Rows from block 4 of the text encoder of a small contrastive audio-text model, named by matrix and row number. Rows with one number belong to one neuron. Each number is 128 + 24 x the weight over its row's rms, rounded and kept within 0 to 255. All counts start at 0. Numbers have three digits each.
After each neuron's rows are labels from the 100 texts, of 14976, where the neuron reaches its highest value: "fires on" is the input token at the peak. Only what is clearly more common there than usual is listed. The data: single notes of musical instruments (NSynth).
# fc1: MLP up (text_encoder.blocks.4.mlp.fc1.weight, 256x128), inputs 0-127
# fc2: MLP down (text_encoder.blocks.4.mlp.fc2.weight, 128x256, transposed), outputs 0-127

fc1.241:131150139169085089162141145079105132126112100115119119150089180129105151166084116142148128140144127106113160123118159131111108144101157123119103124107084112133139131144143110115113152079162123127154109167127126116090117178129118103133132122094127121121165170148132140161110127116131163101111108147137106153166152186142122136137129167108149144103070123131131102149155112119114099067127
fc2.241:163112096126122143186106146160151133108133131081149148132160102089125119117118099091160157109144092157139148129136158096066129135131114175105124141108097107075121145110121170169112115141129135111131120104175126137132077116136128142154129108111094127131167130157151125153103159178113140120102193126107135139147153127100123100101095132185119114157106119133134128120133131120118135152137
fires on: "bass"

fc1.34:130123088104103138118164142097156144114156131126093158120120164157132131129121127145126188111145123140102167137101081146103152116108135158175106131117152128157098160109099105117097128145140159144127118136120114131058168130126129165182137098145132137151123182099101132138173095182086130133164107146166102087133118155110120127135100147131117096125126147111144115129135113128148126165117
fc2.34:096132150124078199150110127183151156149140120085134105100130126131138119146124107068112101160135106106097077128141192093147125130137156135140098150141141102083142152073097143156138097124129123110142130123108127134121148097133125137120144096131160149134160109157182131093125136091123136119110126128112114127127154117159096136123116116115105157136091146138134108111107179115147130106098
fires on: "keyboard"

fc1.110:152142124108139088143174116072102126095119112142161106182106085078152170141129121108131131119133157147108112161156135096113114162106138154137101089129124141130123119112150132165132085145088170114133114137125148151155148159121136099142142140128148075153139125106136107096126147112137128116161153131139176123101122114117173115132163085163106126121154183165092136136109133129099148124119
fc2.110:109136147098126141103183162119096165149125106122132124108123088130124109112118159082114100097145111133139159113149145151067155107092143130110081093063141101142129078136120179108131131133118126108129177095125130126080150142141137081107106099110112130143119130128137100115097099148116121121110154127094110129173154159120135108133139124092165186127111128120104122143129117090110135131129
fires on: "<end>"

fc1.218:092111137085124087131125083149118136118146157111173181093144129108106112150111057139140088117141164089131161176106124142120097093117117115151144090126136104125126114114126114174118102109139123114119156142136099096142183132117133114152145122130086115161115134114115140132139141120144104112093147131143108079130160110137105086094133124139125169104106080086112130112122143153105108151119
fc2.218:093098146086106114099123140136121119149125151090136144118127127122105103159104137163134139122165109136128142124106164122090070165151102146144106160118169099135125126145126109153149145147144117110118136147158109154126146088124157112130107136138104147111135146152082117169139113166116125157143153144081139199110092135123156114107095140092096097114111081148129126143064115147106090106145
fires on: "bass"

fc1.28:151134101138117125137089107131105159152135081147149146136135163138137159154154097125140118177137133120090151134159198159116103170091161146134155118087140168143143172137147120110082182113148137172122119144130120152120118164109160088182099128132144106147140111135109158144133160112152148137101133150119127166126136170116116174150112137151128106112097118147121113124164118153114128125136
fc2.28:120131109136106108166104124107133134110120136107126137145087184135148143073133128132144117129109079122183121118137169120147131134143151151131148121148104118079146149160108141132128145164109121107149117137139154102130122162135107158132143194185106123152143165160105124183073138143124148126145121097162121161121106125127077150163134136178108124145108105142163104142151129120119146093107
fires on: "bass"

fc1.49:138114152118158134188122112103135151133152141116092102131148133126067130093092094115108126122141094144120164140136146102121155164113128080104126143144113165164110119116149156173127133157117133107146148117099114142072110136162128111127165048109094150118136115093122125122121102141170087137102088140153157137112150152167113100147162093150127112100140146122133159126146131130110145133117
fc2.49:125098121166148124160118109133155118101134126147106116117143125152101095127130126153142122129116093138125120143091127123143134101124178142127128118159099153156140171125107117102132109132104101158093162073139139148172091128182150140114108104113126183112144122156130063095105104117112150146171144142149112106154136104127187095119158177116153124100099126119134158128158122115138128178098
fires on: "velocity"

fc1.56:100118119143117121147148123111125086111121106108117143137114133152133105133167096102072085124101143142126090153117141119142169129092101150163114146116141148160102121109093167128125116141135124161137180145175123082115110105110098127121129141166116118108100116112122136159106160116139106118111132171139164143120118121154146124087142114118162105068165178101131101145157114132184147122174
fc2.56:137122133113093126099118124146119144105086090163166132075132149117106133145117104134107132105091149121165094115133137098094115168169119128136118140112140122176118143117171158082162141109137104088135115077118140133148107111150152128154090156120125124122145131145122136152139120132152102126166149138069107161124116125131130085140147104178112091104150198108134136129173145161119142121132
fires on: "<end>"

fc1.172:106145120185132119163154124124107163149112125130108110124095101156073159136146119162106165154128160097146119136140105154111135122123117108134123142111163147109121130099095133108125113150140117062149126132169111102106153138129106123109134129084200139138150163155159128125120138182143133152091139159183117143125121120120133127144183118138148144105128142111095106182129179133131150118117
fc2.172:074139106126103108131138132064091163121144127122169140100138099177191126148109122103112142136142155114129138146139119145154132130125127152102129141105119132123152092135147162116102126153128112116154108154096158119120128136115145126153079130107139089124085193130107119151111111173113139097154158145124108141099126168153136133099170126141199159104114154105132113139112151144138103097128
fires on: "vocal"

fc1.199:102158143112110170132128118099130131096135131155168146129133129146148115125150140080096158162100132100149132101143126120153168127098130183116135150137166126144111103102144164110108096126136117136133163135115128157117113097140104104168144152125120161125116079111125153186153089131117080151122110176123142131172091184132128139135149086132130143106103162068111131131117137138135139092153
fc2.199:090143157214123074111163145140108132147148163142128159100102159140147127073109118120107115127156127117140122157128092131111134109155117138132140131132157152143128168143139089112102125166124176113149114129110147101150115144115104136143123179129130126102157127123167092162153067109146153124151077156143148136111134118149152137140152118154099118085122148110132101143095146114121166137142
fires on: "mallet"; "<end>"

fc1.14:124117150150108119206129121109131102095145161140141090101151106103122159118115105125101187163126115125112143107138128139105131145100115110121124121082143128104098160144107117126118129145128128162163133151065159116081117126127104161155135099105145122111131109113129134109156117122137138151127091135179097090125144120099151110062129116137085150122137079101142138101153074130122134110149
fc2.14:130130099104164148073099118173097093133112132095122136154099128124127100125114155152118132088121130139161112129139126148112138112137177112143056115088136135110125104091138124139136109144150087094132140107165157130134132153106158077124135157152136145116137131128097118079128128145119133112139189144106107142085131107131159111108136115146181160136114187120161114133141182137133123133105
fires on: "vocal"; "2"

fc1.18:130149128108110134120127148132146133141188105109156176098108091100143153123113156101151128093164148144099148088165159152141122139089150125170165146141161122153098156104132133118133181107121124110147142169123133101101124105133086142130146179140129097105123139134133114148074104115163128118129162147173166133146155156115109096178094164114136116141147148158120143129141126094102127137133
fc2.18:146148139146150130132118151122149132150101097133098138152128148137133122099105085087113140117152149128106142139120123139173145126094159108096132102178063101160131137121157118094127130177129152120147123127148134063114068151128088143135100103124128174145141077133153107140118132153145119135094173114124148119094154138111143103133124151186103121141084129147115127097107108169150119138108
fires on: "a4"

fc1.134:133136096133119141158105137134086167117108105142120115147134137120144174094147160098125109110099153117126164075146137145153174099098103101121137113094177075141116100132084118125177150134118159094114125127108128116101116127158122119065112102145082136159123120132126140111121133115120101157124100181154147135130134145097121126144108138123140117142110105116166192149162105101127108105159
fc2.134:133143134118146115102160141165127095104140091096105086128133167098160126103111087120134165121108115118143111131126121098128126119112120115107117085130172108136158103189145152165121143133084110174129100153127104118127128107144106140089086131124105166120088114139063128084129102145109111128108144142103142107146135131123116125135130170133159127130068066119119169118150127112099116158135
fires on: "velocity"; "50"

fc1.123:122133075121145137112126106095131117116107104088142138133091111128114116137116107112150116141091121147129128102132100125171112165147126131111169113125153108109139119084111109118144105163121149129102105096121135145145139147142123139092100201124042085133150118150150123144110109151083096160122113099140178150129147104130135134115167162070166127139146149139120130152107102143171123113127
fc2.123:163126115127149145105152116120089141150120157100141144141138106157155119171104150139181070155095125106130139134161121091092115149138137124108108150151167127155127143145146127103073136120101115156139095148097075126121158094094122142113110120168132167120126116111139084156137156140175112135117107120140085149112138110153132165112148136100184138113122120138131152094096147131143183135130
fires on: "d7"; "c8"

fc1.144:132100114135142153146082148134141091130117102135154149169101160163113126193088128115084099124084181118107118132150147150134128129145139123123134106121096140150113160119098107152135109109094091135098158124077131143152158129150129117141154109129118155136121134123107165117133151106125146133139114130150142105123133110152079126120088120148159153075118089144133134091179142185137092151156
fc2.144:119108127147150110138184100134153163111102127112125104136114072112090162102105117164139134083176098110179121091146105107128140117173157128119126175137145152137157141151161116128112152099142148138116092143155115091149120136163122099080140148163131115131104115104168089134162125138100113122128096107101137134148150125119122160119112146169108112119099178128124127137084109097121149100128
fires on: "#"

fc1.70:146117078118127138135178139101128158152103196136126103110157175149150156128131124125138154159120149139135130110165163145115164126122146156194114197129153142111124144125127131124134093102176088145116146163131118094162088166163134110136124122138188142126121125096125125121164115138135121166149130158110108107111142113138168104118162116109149119150109154098121112157147137123114132116148
fc2.70:140117151112155115133114172157134146122087101112149112113160117134118120113148123061152101146161145111139111118140095094086121149119172119098147187130146118150123093127149100133083146092124143109128140100131110143091149107111085141088103111106135140172117077136170136101131122140104109124143161169135154102099143123124102129158114119121123105127111120091116151088101150115144119177166
fires on: "vocal"

fc1.187:134149140128125169126138117146135160135143108179124148086089165153097142139115158100083117172110123093113113165130141131135181103118126119166128113134188151106122141131127112103126100125117146140083113121147127151119112142098136127134137102178067108094156116142140143147157095173147157152107120106146180136091162134092140111133136120147118145108103137153151160117140116090123132159162
fc2.187:086138125136090104113131138134120147154174142143139161148133147117131095118153114121155149111111134145139130087100108136135155107139158137114141097084115155097177174164103158125176109142150113133107128111143119149136161142120134112104117087105105141198162105149108122162099126144081135134158147140124119136123106163143150108147131110147091149176093118129150101110105146131125074085092
fires on: ","

fc1.224:136143085138160096126168113098094139103114133121183142167125116122133148119163126115118092097090146181089120127120115129113134156132129121112135102096115112129124157144141140173112102142164142147099159157122141179148110138107155146160182175135127135168116132114150143101165099127134121112136123145121106134117165143174134184170155139130110118109135145132114144165095101156097148120166
fc2.224:128131174077128112126157181144105157136160136164088141121113105089152121118141137122135166142164076080137116129139158086087136142101125146157108140160099122095145071121120122132094101112126120132138132119117101133121161153155141115145115123109135107100160140120086126152096099118114164158099147107104140128142099140109140069173124169132115122174112155142124134158149142123141156131108
fires on: "c"

fc1.193:143122142114127122151162135059156105147126119156120074102104130151097100172097081170145113140096160089124126102164148142142124152113129151130109120096155126139137102088129129092097090140128160148145168146136115119170142154079132127100097125128111133170163150127124105097107086111096129163107114085100109104179141137095145145114143142111136128132111147132150124114130154131132127126096
fc2.193:144143100112154097110108152131090137154122165106142145137159136132124142096156164120181116133102117151177076149117124089123106125126155131098148122125124131129094183150083142146142137142137101126116099155096119138108092130155142112102163125133150130129079124143090130195113148138130159105124134096122132158094120145165105110142132164092109119134104121112097091103135070169137136139109
fires on: "d7"; "b7"

fc1.181:135156172104132125090151155136125201100120157155109111178095106089104110140159104136108149105116158128106140126163150088125142142140109101152111082109120147177141109144112152127098126123119079093089143150091110114124158139134092147108114101140132112183145126102166159122125180115133123153138133128103146104152153117117114133086137136136083139100145121132101136095127115124107132109104
fc2.181:107161123130134118129085121158077136147141121131127111116173137145172147160094105089137139135127146131138122154161168106144108126131156140137117097135104151094128141119163116064127114144114164085087166147150100123125118136098120093114134114128127096132122129158143114092141128127134064156128143113101110089139123147141072135071142130117129088115140100188128144166112101101137143117103
fires on: "g3"

fc1.180:114161130148151178112145148148099143163121103131137137152135112147108161151142135104119098116180138168058146153169127121109087096127127182151095108144130128167155136090144153159117161122129131145127134124153095189091128086119141137165136138151114135137115120126120085092137123162145138133143143144158142130165131129131177092142103179117104132139141118125137121153112133148096096142143
fc2.180:141116086149112107120136115107179145110154113145148084119121153069143122156113130161115153100117084102103121161097121091088139106094116156113099145148145141132128146131151146191119149161108162141134109142075138115112161127168096125126122153108121165126137130156120136129108110152178146118162106137136093106126104146123150124142125115116156119117130130133111159050080103147138132117110
fires on: "b5"

fc1.62:126120146125120141114138166158091122116117166140135129122093120122147147138097158112100148101177151097103128069110137150108122105085148088143100103125113121153175075181107129123133114151143120074124133140144159143114126157135136201108104110162160122141132134117141085106114124144105079155141150142142136104107158137105108147077135112086119108123130127170118154146123136139159130139111
fc2.62:091132110125127097141123118094064164111124116132134120134190138173136128120118138138136149163102189137099131140147106127169159111147145127117154086109132160111145076137118187112129102086122136121123130146113133115130102105148136141126126117197085133102083147153145141152132147136154115122107140139105114134095137148174121136106116137139122120121123112138145164114106142066110112155175
fires on: "g3"; "e5"

fc1.189:138131112097121155119168108144121175102081131122114106109127117141154143113143126073090126114104179074111129129143123124114135107137141102152120102088118106139111108133112112129154166147149124087077116156119109169115119124119118170110086112134068067144134129115110137102101123142133115182109082138119165135125114150132118123121144104140097156136135129140161163139153112070116112118158
fc2.189:110123132121136165147139108149094119110126116121149108170112138101136105107161103124120118134156145116143118127149151109146115168124091090113115111109106135122145074134134146146182105143121122130111186133096118092081104124053142103120175120115119140127116090133096134134164113108105102112101135141143169113116161109110131153083129146129180115121164105102111153071131101097141093126145
fires on: ","; "75"; "100"

fc1.37:117094130112135106109141138120119113159113106099132160140143119078116128143096088141097095124106098159122138083146135153122162109125092139084127116168103154115136113133145110146124141169141176167115151167144127140159179092118084129139113145148159128147134147093101147165131126100144145131112127137189157147145137112113114114107190120122123166167103179120121129127102109136100144133090
fc2.37:100127130109137194113158130105148164133141128126125144122129120165144134162159101098069123078148117101091112101149130086136149108133120107149120172139141123149124125137170108075162170166151159153097112123159119109119118104113169141115117124142184114125155140098117157122076121157106120102122143142141098135092132117134121127101079105108129104127108110100090144144096110146109120108130
fires on: "string"

fc1.35:090159130086103145113095111139134120112131109122127139121124107118091156128131148143097130183063107095162122144168132155109162120120133113128128092114130095130162170112099108121132127142116107188105151144165141096129119139108123169109146112112149115101179176127142117143117121120161142150126112171127139129112160118155130135094155152128168109146116185133118078131170168132099136134121
fc2.35:125122092102105116099107087138133137115122127119157140084126130144119111115150093126126097125181115090086130139164094076116131097185111095103079107130142121123104134153109136115174142126143139150165149156069154202129137114130150129152103168139144137158118122147139128100096110138153154113152112109118131128114186139128136149145132098134136116123137148066122128105112151151114147122124
fires on: "e2"; "f4"; "f"; "e3"

fc1.162:101130104139128149121172167097121096157110107105163064143132139109142142129145179142128134148160157150057163161100101121144140119093096154143107142171101124149127106132171134177137140168155138118160123168130107168116168116121135125135118103113117133129150126121131105144169124123124176115114109129102161124119160134127125132162109122151136123120146117108106109111145165068120093151120
fc2.162:128133147149089108128177112141148161104103099148114089142136144124108134157078137104125129107111094134115107095107162106143118113116110171160133117090102099141135079137131149100125096152120129106111106123098155126086130109105109149119105097127166153105132137125134130121148149156169116116152131089152077102087087156088123122136160063098146142100160136135140162164111144144113113117107
fires on: "b5"; "velocity"

fc1.81:123141131151099135098141118108108132166052101104131125141109121114148137160112108133135123100085133119139159126125090138115142100154101099127179115146139140173161132131164102123132110131148087185122111111154101076145133136117101186093141134143144071152137140078120153119121141115170156149141097141129173126145116091122177104097155139113121129125124156133144139120126125100132146113162
fc2.81:121140155125117169117117093118137177164137101136137140126137132167148106140130135098126073129124134149111096170117156141154116165154143089156112125157117112109146146132104065105145145130113168120119131145122116137141116084168138116097170155083179159110135147150102141100112145125088118138154185097126105135163118113127093114157120140084161163087096095120117113116122141132132141152135
fires on: "string"

fc1.150:107120127122108137102141121104158149146063105100123130170167105122140119181195125134115152112098113160128120093122099153126127082120145109102134147128163164115131154137083139075138117131146109102109117135141098086113133110119129140112144150109170122118156157117110084115099127147096097115103131125194108112141083132131123133101148129119127134135161167106093148156118155094133146137151
fc2.150:120118118131075129148147156133101120148115101104087135085136142124118097109069109157122118117095138132130137124123133113147108138120142079143076117130148146105123105107135112126111128147141088054120153145129127179087160103131163156103120115102099107171104108079152143148119146133134128142155144108072134133130147133098135148112121090137159154110112128133101135123089165089147150165158
fires on: "string"

fc1.10:130122113123092118143156074124107132094134123097132157128112140131087082131123097100060112155155151144133100106146164123122073175112199120138111153166151097104149136114142172169149113166154135128110135124128113110131135142125135122149128118109141105120145116129139113121127114163124101097128145177118189130104128116125112126122122141082147114169164132112126152106154125175125113126090
fc2.10:122139171131164126119080149130103129139130140118134110119136122112120146124122109167143130099140091106129154151117120125169152140157132123094133130103143145120065144120124111159097131152099145188134127156165147123110129076154106136117128121099121135160130175134119103178130191059124148129132141103162079106182106137099125093146141128122139110119104077111153103139128124094117135114135
fires on: "guitar"

fc1.103:146122114110141106160128136119115137093151163146096109084147139129185101161141112109116152138102145153118148119134127148153144120086151158132157122127145159081107128090141138160139133114167110094146126100113116097132125134123162114147209144118164130200124118123121089105134127160103165125089097119131116086112094141092127126115138117099085115135131133075127137128119168124117159133141
fc2.103:109119140110127082122088084165116095155118101137077118194152120126123131100105123125175129141085126122154131141177152140135116114131159095121091147156125129176109112129100107097114145140135088131110124147120126150159183110123122108112160095158113140120130164138152118121146129156130142087132139111178110133112159141142129113142125106098167116100115196166136111109146167133139126113119
fires on: "vocal"; "g6"

fc1.238:140115158136126142126164131149109176098126133118124156168086143161123126125112171111161120102136173133122158082132129143149104140119111154105109141135094090126131123097149097129077129090141117108132113137071114152126097096120153176121186161140083082149115124121158121159107129125110156133096115128115149148101110146130136155138133134154138103110122134112159107163136156126177125136066
fc2.238:152129124152165116155111115127127117179163164064140146134119132141164138099108175156124112138084088143126115110127114106109158154107144151151129136138158145150102095101180151125107082114106129120133148094128142140155084147129128104142113150138101127092133143086143094158118114140126086128143183139117104105142124099133120148101071145110131158135146134083109133149103128145117087090118
fires on: "velocity"; "<end>"; "50"

fc1.23:136147101128130142150159156124099166177126144160145112069108124111140152149128095106156106185157116166126079133134127126132086154102137133126151122123117146091114139127137131133135152102120090148147139164123129113131143136125092156130159107145147134091151114118118123142129148133154080146165128134118178128136162159172134150144152121168140129119103167110107127170133135108215122129095
fc2.23:128120146104152121128126134151133107141083120120135142134093114175161145093099146142134135135135138084113144146138119131113167102119122110126186120155133118124131088116142165112130136117080102154107123091053071140098102085131108097116072181106086166140105125123119134153131111111135117110119125137092154119111134149151099145120146124146128119099121156156082112103107136160081129103123
fires on: "c"

fc1.43:154094147135124132111141125105150111113141135148176122124116170077150157131145143123155088162120142132104118150124144121115134129114090119161133141135118129092132134134105097154124107163094077146112155100154146119103116149151152153113143100145130129105120153083103190155098101113114161126145096158117192103150107102156105103161137126118116117100083126095128111089111105106084134172112
fc2.43:095098130124102124148134145121126150213087078107084144162116087153113134139105146111106142096129133121130151139095115134112152098113167112084112139130166134107174135138136173116136120105125178121110077135093103135168132102120122082155105110150155120142142143135165130098128163144115117120149135104138110146115094130096149142125139128168101163162157118143135130149131105124105135090145
fires on: "keyboard"

fc1.239:143141115116131153140122152137139130104115124128105091163079181116106119152161135126132101141099123119148139123171111132127125160127111139164132087111163088158119142096179138124125136124147118152133137095130112126092135144082093136135089162121181098127118109138099092136089126102137136094132150100103131066146122141146163090136128079078132132110106136107153098177148131112101133094152
fc2.239:126178110148161089111143098121113133119152124126143133106168105171094119109095131153152148180155149127097085145111092136154163072099093095154153128193109137155105160124099102128115147136127109082103120105086152144140127133110161133123154133153106123128133143138102171128186119149153152166150099119128141144135144132126121121105156132135166112137095107130121114122103108137153147126100
fires on: "d3"; "<end>"

fc1.48:142124116126146149131137141112135136131163134164137140146145122130141152131117086103155153125147116109154135121127141162125171091143150131106101185126145174108130135160146114111109091120150105131127163143121096162092149091088101131147145151170075153137159117117119161108112113112119141162155094205125088108121157149074101108152127114111100165102144160094129118158103097133115129109138
fc2.48:149141123134156104100153122095143178129186137111146107128144118122150123099145138106127150136196087144112128123106159124140115110145142133102125132079126181109141137145138106104121108122116158102119091133144155164110134173089138095119157158089120189120145095143140149148149096102112104157106113110125072126125110147110110104156126128107108145074094121098157119162126134130112156135143
fires on: "mallet"

fc1.16:109120164080164109152161127082111103120131141138109122158120091131109161131095122107113099120140099154087148137183093122167144163099128137145125131143092087151102168127132099175115133149137136136087147115135133153150146157138150102104133156133074143103124125118083147137141124130114111129099095099101116101127111147165140142184162110177142126090146152122142124148149139104125128149164
fc2.16:123152143104145138106121137141139111165125115105076123134122140134121093116204129104131138132103120119092126136131118086092152170113100131119145119143097081149167147136142139087116113170118148111140117111131160137133123144151126073105175165104148126092141082157140099131104141140157139101116170123121149117145111121116151136106178162154119166102163101157110185120130117128162124144107
fires on: "#"

fc1.66:137104111091117112153130153113145135101093150137113120122167129145154133149131095124127166132124174096111116138132116151134136105088138140144109187113160151139107163107110128089116088155157066108110117104084119075100129159141093124139172124138176099152117135122113126117130146163111081114160138130113130082125149117107191126118122117143152110128087113093104139124098148132109150138157
fc2.66:122113139147174132122136108106110157138109121136140120113146095143106158119156139121148152111172167142109111066180107164145120135111104152124111167145125128101104130097136153104117164151149081099118098140139126115121120125149098113140141098128182129164080170134120127082155142165135185158119160119150099138113132106148145097151139107130139095116151147113102124132094137113106137190113
fires on: "vocal"

fc1.226:135115110073151108113129122157192123123119126127119125099116108096113121172150107139077173140113122154102182119170169126176099122151137175151105185135111094095166172144113132086090099137122147144119165128114125152116146111128135144105093114151120107140107175126102105147110134119137140098124155121101141114131136122144129140145151144155148133105145147110093110138118105150165135129164
fc2.226:109153130149152125127123081159095125066144156126129131116080123098143123057128135149117093098128148115137110105106120129110135110104118115105104083132130161139124113133098081147124136115073155146056088124152144178192134163126141086122157130154133138082117133159149151091137145121159124136130119149122106134122146143135102121151124103154149103142115120155113147114113121115131121161131
fires on: "f2"; "e2"

fc1.19:140098128181126156124137115079129084122121163141146081158127123113149159099152146156143141112138140161135155163104132106136102129117128192096105153151120110106141145118120155129110131107152151133139109139110105142124108115134118142164187178140133126151110127135104133117102122106192140155121155109189207117149149101147151106123109102121112147130148139154151155126128150112150121099145
fc2.19:141098162192111130117111143143134145109159140120110127089101152132146092115142151141073117129140096133126110117096108158097145135116138166094120084092126146148141117109099155134098147118113113116099116119164097111119091140159089106122079115128074150097120102153123175082171123141139155107121107156077118126138111149109139117160108097097153138128146098113098117095128134113141108094126
fires on: "b5"

fc1.235:135168110105182142116158152131097116173126136125134150167125115160123127106120115126121129130156098178139154156110121122159127126134124169155133096138142108081114118121175193132143124145118141112116158111139122115122103157128109125164134112172119119124143117115123137167125168125169069154124156111168096099066143103126152168114154133158131124163132159086140147145147141143130142173122
fc2.235:106113144150117133131100081108116154087152154113108103101108092140113119148106112146139125157097099107103085153114124134144114142123144078102123128104120134167165142116117102111112130093128136118091140128139153151131101150133154103096086166114110143131093146142114118113134095153102125099118102120047149161175077127133131137156117164129166119100133095171105151132125133144162091097139
fires on: "c"

fc1.213:121116084096145103152121151086159153118096151130101065074128095135138160131126107129121125157105185120132127122140096146098144138092123135138110167106132152108106161118148128129100126146174129087112132146093146070088121125132105130146167139122145112134156140126097102100148106161151124102120130115143103056123143130107166132117131102166111153134109102088104124148140155110135142143135
fc2.213:094062168177143149141081143158107136126130133119103162152137143120149103123115156119101157117080139112126088107123161128152113149134148181146099147149164109090105152097121148179120104140125106158118116132114125136115119139114173103146135130129140110142135119132159152141130110160128155169109163087112072164119075142118119111113118120124193135106130136143132109099134153123129124103109
fires on: "vocal"

fc1.6:136130125123126151173151115096125132137180163122138122112108132133132120117117163136123121164146133168157109089109126119136108142101137125116183121153125139146089120110110096109120142122128151139155142119135121097145157090124106142136171158141177097127166116178150162080079108145138147109053115149122144111111153115154147139087145134068109105124152117146159161130142131116078152115141
fc2.6:127159158162108136069069143136183161099126129144156117116113154160116137116079119145158146125098102144128125155121077138137110138091133152113122171139126189156104088125097142097104137177112112107068116135165131122121107095135168101135118132139106096121119174160121169137138124155141105173121127146129148146125131140121132132132128133124174115154118119126135111105152117117114112136094
fires on: "<end>"; "velocity"

fc1.165:158086148145140108137144121163119102157088134135159126098135140137139114134113139149122136117137104100102149162116175140130071121122123139114139074128131134112112115115162124149137098162126076127164146072104148132150118082139082151127149125141145101111131140092134099092107136135150127116114154129182162137108050134123171083108143133142141142169133159161118106103150111131121139108115
fc2.165:155126080093121135151114116180123095175105159159124135104156099131092185144142092121125153144129151137079130137059104141154108128132133131132085118134140117126120082126160123140131092121121159088126155101115151104127140114132140132154106148078108127131071157120168132118175126119141147098109133109150122174108103128139132089113073137142144150138108155147125106101134115148127126113137
fires on: "mallet"

fc1.25:116101113144175088158185145114111123102097075129103119150089107162128167172118111113155120156159143153097145144132138150137109108106146129145104128124105161153125123126126189142080190113131134140126116153121138147124135117152132145178144159155142125148131095152098147151121121125181137125136146150135191116137128167164130113145117167159143107140141130147156102098131108153124120136114
fc2.25:165137101152124137122108118103118132153139102095118125138087139075105113117120133130124169101153094121112137115110161113120154121125125149138113097127132086114133102100153159137102161144121126081099092115145153107091126084110134173164120167152121177109121127135106127131153133149154194084160153109135088126156177134098126127120143132136105158082167118114089132133099122143155163129143
fires on: "b5"; "bass"

fc1.102:146132112144131096111128133111102159109158107143116134086126127094144136141107099158099119132129116129131090084111097124128085124125137098114142128111137156144125112106114083147142115087154139104135109092127191121133135114102106135190081148100136116104137128118105129172113139139117100098093151146128145118152111158166122106163134141141110118124122196073119181141144088082112138160135
fc2.102:132120106138113145173125132155155087108134137120095195119138141147136119134146150117128140091143099145114144116151128154090185114101157171148139124101123131165132076114146171180132153095123120076114173161156103145145133124140159113101107129112175129149126112099119150100114128119110147159170114102125138128129127153089106121096088093127101142112112108129108082117132140130144123096161
fires on: "a4"

fc1.29:177114125144133125124108138158194126098115117186158173124156166106123134134141099114110089126140138097107132131125156127160139137130143145106133138076140153124157129135156136137122107118156131202098135114139134163097152143142057144117146123133100137154135112106126128102111149121094134118123112112093081153133129158102116144170127115138104117117114135156127145154128124151081163119192
fc2.29:067115118120180141146119094114140117154100113110138083168106137119152159080147148130090132150168119145106163100138136149158118124144151164100142112165105160108155152135140113111094163099147145108133139157157069120164146148113142117146141075139091150146131153150128156121136119111114149148120128123110135138150141126101121117148095136135108146080121098123176110119162134125097077150108
fires on: "<end>"

fc1.156:112124164139160144121115113122098128117101140176129113152123108109069145135117142123120085081121124106098144124090108142133128118149128156164130095093170128106145105101151147113126108153161132148150145102142128137150183106131092165105115097144141120103205116114170163142147149123109091116100150144117112164122102132151181141142172132123148157134100110137152167130112122112100101111140
fc2.156:125150076074118122080140162109124089112146091120130156120132096118133150116153132128105124144150095127111141161153164185161167104098127105135135143122121140112155148109143113144130124125138107089111150115122121165134100149096138106187155175164145194148169156132139121137129131158128182128163126102154129138140167135107136125142152148124088132153122146134112079117116107148134127133101
fires on: "guitar"